python train.py --model="self-supervised image encoder" --dataset="microscope photos of single blood and bone marrow cells" --train_examples=48542 --image_size=32 --crop_scale_min=0.4 --horizontal_flip=true --color_jitter=0.4 --method="moco_v3" --arch="swin" --norm="layernorm" --norm_position="post" --hidden_act="gelu_tanh" --mlp_ratio=3 --head_dim=64 --fused_qkv=false --bias="qkv" --qk_norm=false --parallel_block=false --inner_norm=false --patch_size=[2, 2] --depths=[5, 5, 5] --widths=[80, 160, 320] --projector_hidden=1024 --projector_out=256 --projector_hidden_layers=2 --temperature=0.2 --target_momentum=0.99 --init="xavier_uniform" --residual_init="zero_last" --optimizer="muon" --muon_scale="original" --learning_rate=0.035 --momentum=0.95 --nesterov=true --orthogonalizer="newton_schulz_5" --adamw_lr_other_params=0.00097 --max_grad_norm=1.0 --max_steps=4100 --batch_size=128 --epochs=10.8 --lr_schedule="linear" --final_lr_fraction=0 --warmup_steps=820 --weight_decay=0.04 --adamw_weight_decay_other_params=0.01
Rows from block 8 of a small self-supervised image encoder, named by matrix and row number. Rows with one number belong to one neuron. Each number is 200 + 40 x the weight over its row's rms, rounded and kept within 0 to 999. All counts start at 0.
After each neuron's rows are labels from the 100 images, of 14976, where the neuron reaches its highest value: "top examples" is what is common among them; "colour at peak" is the nearest of a few named colours to the mean colour under the peak. Only what is clearly more common there than usual is listed. The data: microscope photos of single blood and bone marrow cells.
# fc1: MLP up (model.blocks.8.mlp.fc1.weight, 480x160), inputs 54-107
# fc2: MLP down (model.blocks.8.mlp.fc2.weight, 160x480, transposed), outputs 54-107

fc1.0,204,218,236,204,155,236,165,324,190,193,173,166,173,165,173,141,226,208,176,239,248,160,219,239,213,220,207,123,233,143,244,235,266,171,188,214,168,145,99,238,232,226,214,198,219,236,255,169,178,211,162,241,164,218
fc2.0,213,246,224,150,202,267,186,257,163,180,178,219,303,208,225,194,245,241,195,201,223,271,217,188,211,162,202,265,218,217,197,179,150,237,140,169,236,227,206,229,207,249,183,249,166,196,153,157,224,163,203,173,288,209
top examples: cell type: erythroblast
colour at peak: black

fc1.304,187,219,171,161,226,197,245,147,234,154,219,173,242,271,244,253,212,260,146,211,238,238,225,217,191,162,236,214,273,267,193,150,321,216,82,204,224,195,197,185,159,179,161,168,184,179,193,158,158,182,179,223,302,221
fc2.304,189,193,207,245,144,260,135,205,200,197,200,171,174,165,147,183,183,323,240,194,190,233,120,111,204,209,144,153,266,209,107,177,209,220,236,205,266,111,189,270,238,206,208,254,195,190,188,165,206,152,191,215,248,225
top examples: cell type: blast; cell type: promyelocyte
colour at peak: grey

fc1.90,276,189,173,178,132,180,160,258,184,238,160,247,203,150,207,180,210,247,217,185,219,173,88,159,224,231,146,177,223,171,230,137,221,190,313,203,248,197,271,226,163,261,243,229,124,209,180,161,230,228,214,169,137,129
fc2.90,199,196,174,181,159,196,211,176,157,244,181,173,193,214,219,201,150,150,206,174,187,160,235,150,147,215,173,221,151,205,293,248,173,204,234,224,202,201,151,231,180,159,185,152,267,254,211,210,230,230,206,220,279,220
top examples: cell type: lymphocyte
colour at peak: blue; black

fc1.377,161,160,215,224,251,210,126,248,195,222,214,169,204,203,229,174,155,220,141,192,237,144,177,212,225,202,212,77,220,159,229,192,296,186,383,222,128,249,184,236,238,196,232,101,253,211,187,236,223,178,191,191,148,169
fc2.377,171,211,221,154,190,217,136,182,227,204,194,234,255,170,94,137,220,233,184,228,134,257,167,289,190,274,220,199,221,189,224,194,190,176,255,162,245,197,121,264,216,169,278,253,130,159,187,208,221,200,247,152,156,211
top examples: smear: peripheral blood; cell type: platelet
colour at peak: pink

fc1.407,184,186,200,157,118,161,218,233,184,216,209,256,215,194,312,202,197,234,213,188,206,197,224,229,266,206,195,118,224,170,164,153,221,166,274,254,143,169,187,209,187,231,168,169,180,191,192,211,255,182,265,167,94,121
fc2.407,150,180,189,154,196,163,222,189,182,208,185,120,252,198,273,191,234,144,191,162,220,153,343,198,200,193,204,201,204,213,259,208,184,200,158,212,147,167,170,235,207,250,187,195,202,257,170,133,235,201,155,165,252,259
top examples: cell type: lymphocyte
colour at peak: blue

fc1.96,212,146,210,156,174,154,199,217,202,178,213,122,126,139,223,185,195,209,242,165,200,207,194,212,197,213,269,195,287,140,184,191,161,205,313,206,162,183,189,178,223,248,234,223,178,193,153,161,241,168,224,209,118,192
fc2.96,168,210,194,175,214,193,189,259,184,236,189,97,270,244,219,193,203,156,203,202,264,176,200,278,206,192,285,233,187,157,232,243,183,183,160,202,97,164,220,169,213,194,103,183,205,157,280,196,242,200,220,180,199,158
top examples: cell type: erythroblast
colour at peak: black

fc1.425,143,162,216,236,235,213,215,268,223,235,200,112,165,208,169,145,167,235,149,242,223,284,235,243,247,176,262,143,248,148,198,266,236,193,217,176,159,171,163,171,243,192,156,170,218,200,210,214,196,149,196,287,107,175
fc2.425,226,170,144,137,171,201,154,246,226,244,163,262,232,234,132,185,208,195,198,195,221,206,237,238,194,189,278,182,240,193,117,231,141,243,173,208,181,203,203,135,263,185,210,229,200,199,156,210,234,222,224,206,214,205
top examples: cell type: promyelocyte
colour at peak: black; blue

fc1.17,214,231,158,211,100,218,204,219,202,282,217,224,146,126,224,197,191,187,186,216,186,204,126,213,291,210,200,113,182,158,145,139,227,208,221,193,198,194,225,251,210,262,210,219,211,164,164,184,244,217,284,160,140,143
fc2.17,146,176,184,135,227,136,222,180,167,130,246,158,136,176,219,151,257,211,184,234,209,191,208,188,205,196,201,200,175,235,261,224,167,177,180,187,154,113,148,158,174,165,250,214,282,254,282,199,234,226,199,212,165,215
top examples: cell type: lymphocyte
colour at peak: black; blue

fc1.244,193,182,224,200,153,222,192,256,175,173,186,265,150,183,228,214,215,198,250,218,163,156,171,219,239,206,113,167,167,143,258,136,261,212,218,214,168,146,221,208,208,284,193,244,150,218,234,196,181,242,202,165,197,132
fc2.244,190,189,195,168,207,209,212,183,163,182,182,168,83,237,235,234,205,194,241,199,216,218,293,109,162,156,179,216,174,237,210,185,122,172,154,192,145,225,211,225,197,205,166,211,276,255,120,151,268,242,223,186,127,194
top examples: cell type: lymphocyte
colour at peak: blue; black

fc1.224,237,210,172,182,167,197,191,275,173,198,187,249,200,152,209,142,218,221,241,185,206,216,110,221,148,220,138,209,211,144,223,122,224,201,222,196,228,128,223,200,171,279,246,262,122,230,292,158,217,213,237,164,216,114
fc2.224,125,205,171,203,172,215,209,175,178,238,171,129,211,219,284,241,168,169,222,191,221,191,276,156,205,167,206,128,131,239,285,242,69,187,229,221,167,190,193,201,210,192,162,149,282,242,142,215,219,276,196,195,158,262
top examples: cell type: lymphocyte; smear: peripheral blood
colour at peak: purple; blue

fc1.124,213,212,246,165,172,176,226,150,210,195,232,209,152,207,207,197,202,151,160,171,150,152,167,155,177,169,159,310,223,279,198,240,144,214,190,163,205,170,131,243,180,187,217,245,235,232,158,223,195,221,190,226,284,279
fc2.124,287,164,195,188,194,223,165,153,203,202,198,168,198,219,164,201,197,258,178,169,109,278,199,208,279,176,210,276,277,166,180,149,252,195,270,206,241,135,235,161,205,269,218,176,203,176,163,154,206,199,194,202,194,205
top examples: cell type: artefact; cell type: blast
colour at peak: white

fc1.397,104,157,226,181,243,217,245,142,210,189,215,93,218,231,250,263,185,158,193,236,209,236,203,257,135,153,259,182,227,271,216,200,196,250,249,209,154,234,185,237,264,232,157,150,232,185,80,235,198,193,219,235,217,156
fc2.397,180,215,236,142,234,186,197,241,182,252,188,186,204,213,133,205,163,217,188,201,193,312,159,165,150,194,239,181,298,196,290,255,217,260,121,202,148,135,141,164,230,226,185,244,224,246,137,120,206,110,209,194,195,211
top examples: smear: peripheral blood; cell type: segmented neutrophil
colour at peak: pink

fc1.320,227,205,219,169,185,245,206,289,214,309,233,161,183,161,119,202,185,290,192,248,150,193,124,239,175,209,234,228,314,189,269,205,233,198,286,144,201,121,235,183,203,168,150,197,216,173,158,200,195,210,194,213,125,212
fc2.320,202,240,167,118,210,171,174,149,230,246,197,250,286,197,214,149,196,271,115,208,190,217,136,212,184,150,289,281,233,184,224,190,233,167,203,180,166,196,212,230,169,179,153,196,222,181,275,186,229,190,239,199,126,175
top examples: cell type: promyelocyte
colour at peak: black; blue

fc1.48,222,240,284,232,234,154,234,227,174,194,240,103,171,210,279,231,205,179,218,229,192,209,159,141,150,199,169,221,214,257,164,258,123,204,172,130,155,190,187,136,185,194,231,308,248,197,93,191,171,163,196,230,214,260
fc2.48,161,202,176,245,250,75,213,261,197,154,269,180,212,180,197,202,194,225,234,190,236,236,143,249,174,152,227,186,149,206,144,175,249,219,220,208,215,177,139,208,218,249,154,203,190,242,182,178,228,172,228,232,225,167
top examples: cell type: artefact
colour at peak: purple; blue

fc1.44,145,200,206,215,220,253,180,185,200,216,196,97,104,204,150,185,190,169,180,257,216,252,185,210,228,187,223,131,222,226,265,251,188,170,225,209,118,196,143,165,257,250,100,191,216,172,201,229,206,177,202,273,138,210
fc2.44,196,171,217,162,187,203,248,209,229,206,229,200,243,211,204,216,224,155,158,224,218,248,175,221,252,203,276,140,143,192,189,171,79,183,172,199,102,224,221,223,228,264,159,201,242,167,233,287,247,195,254,262,149,172
top examples: cell type: promyelocyte
colour at peak: black

fc1.352,165,120,185,214,166,207,186,265,220,226,260,86,162,162,221,215,126,216,172,236,226,152,135,194,192,208,228,154,240,186,273,189,309,192,235,192,162,241,227,265,238,231,148,130,207,191,197,246,204,198,196,208,130,152
fc2.352,219,251,200,199,227,171,194,200,205,174,167,291,177,135,169,208,182,235,190,197,159,245,262,189,155,191,150,214,227,165,208,196,226,125,127,152,192,194,154,255,190,151,261,182,184,197,204,163,173,160,218,202,194,185
top examples: smear: peripheral blood; cell type: platelet
colour at peak: white

fc1.72,245,244,210,208,183,183,141,301,221,248,218,221,146,225,203,221,218,174,114,165,281,180,144,205,211,213,167,252,216,165,141,244,24,265,144,185,128,192,221,232,190,207,193,293,197,184,258,170,243,195,202,202,279,243
fc2.72,179,199,201,241,189,172,209,218,172,154,219,247,119,183,191,191,181,232,243,163,197,172,252,206,191,207,130,159,249,215,191,199,335,171,221,221,211,133,171,184,188,254,235,242,270,217,221,161,266,282,216,195,259,131
top examples: cell type: artefact
colour at peak: white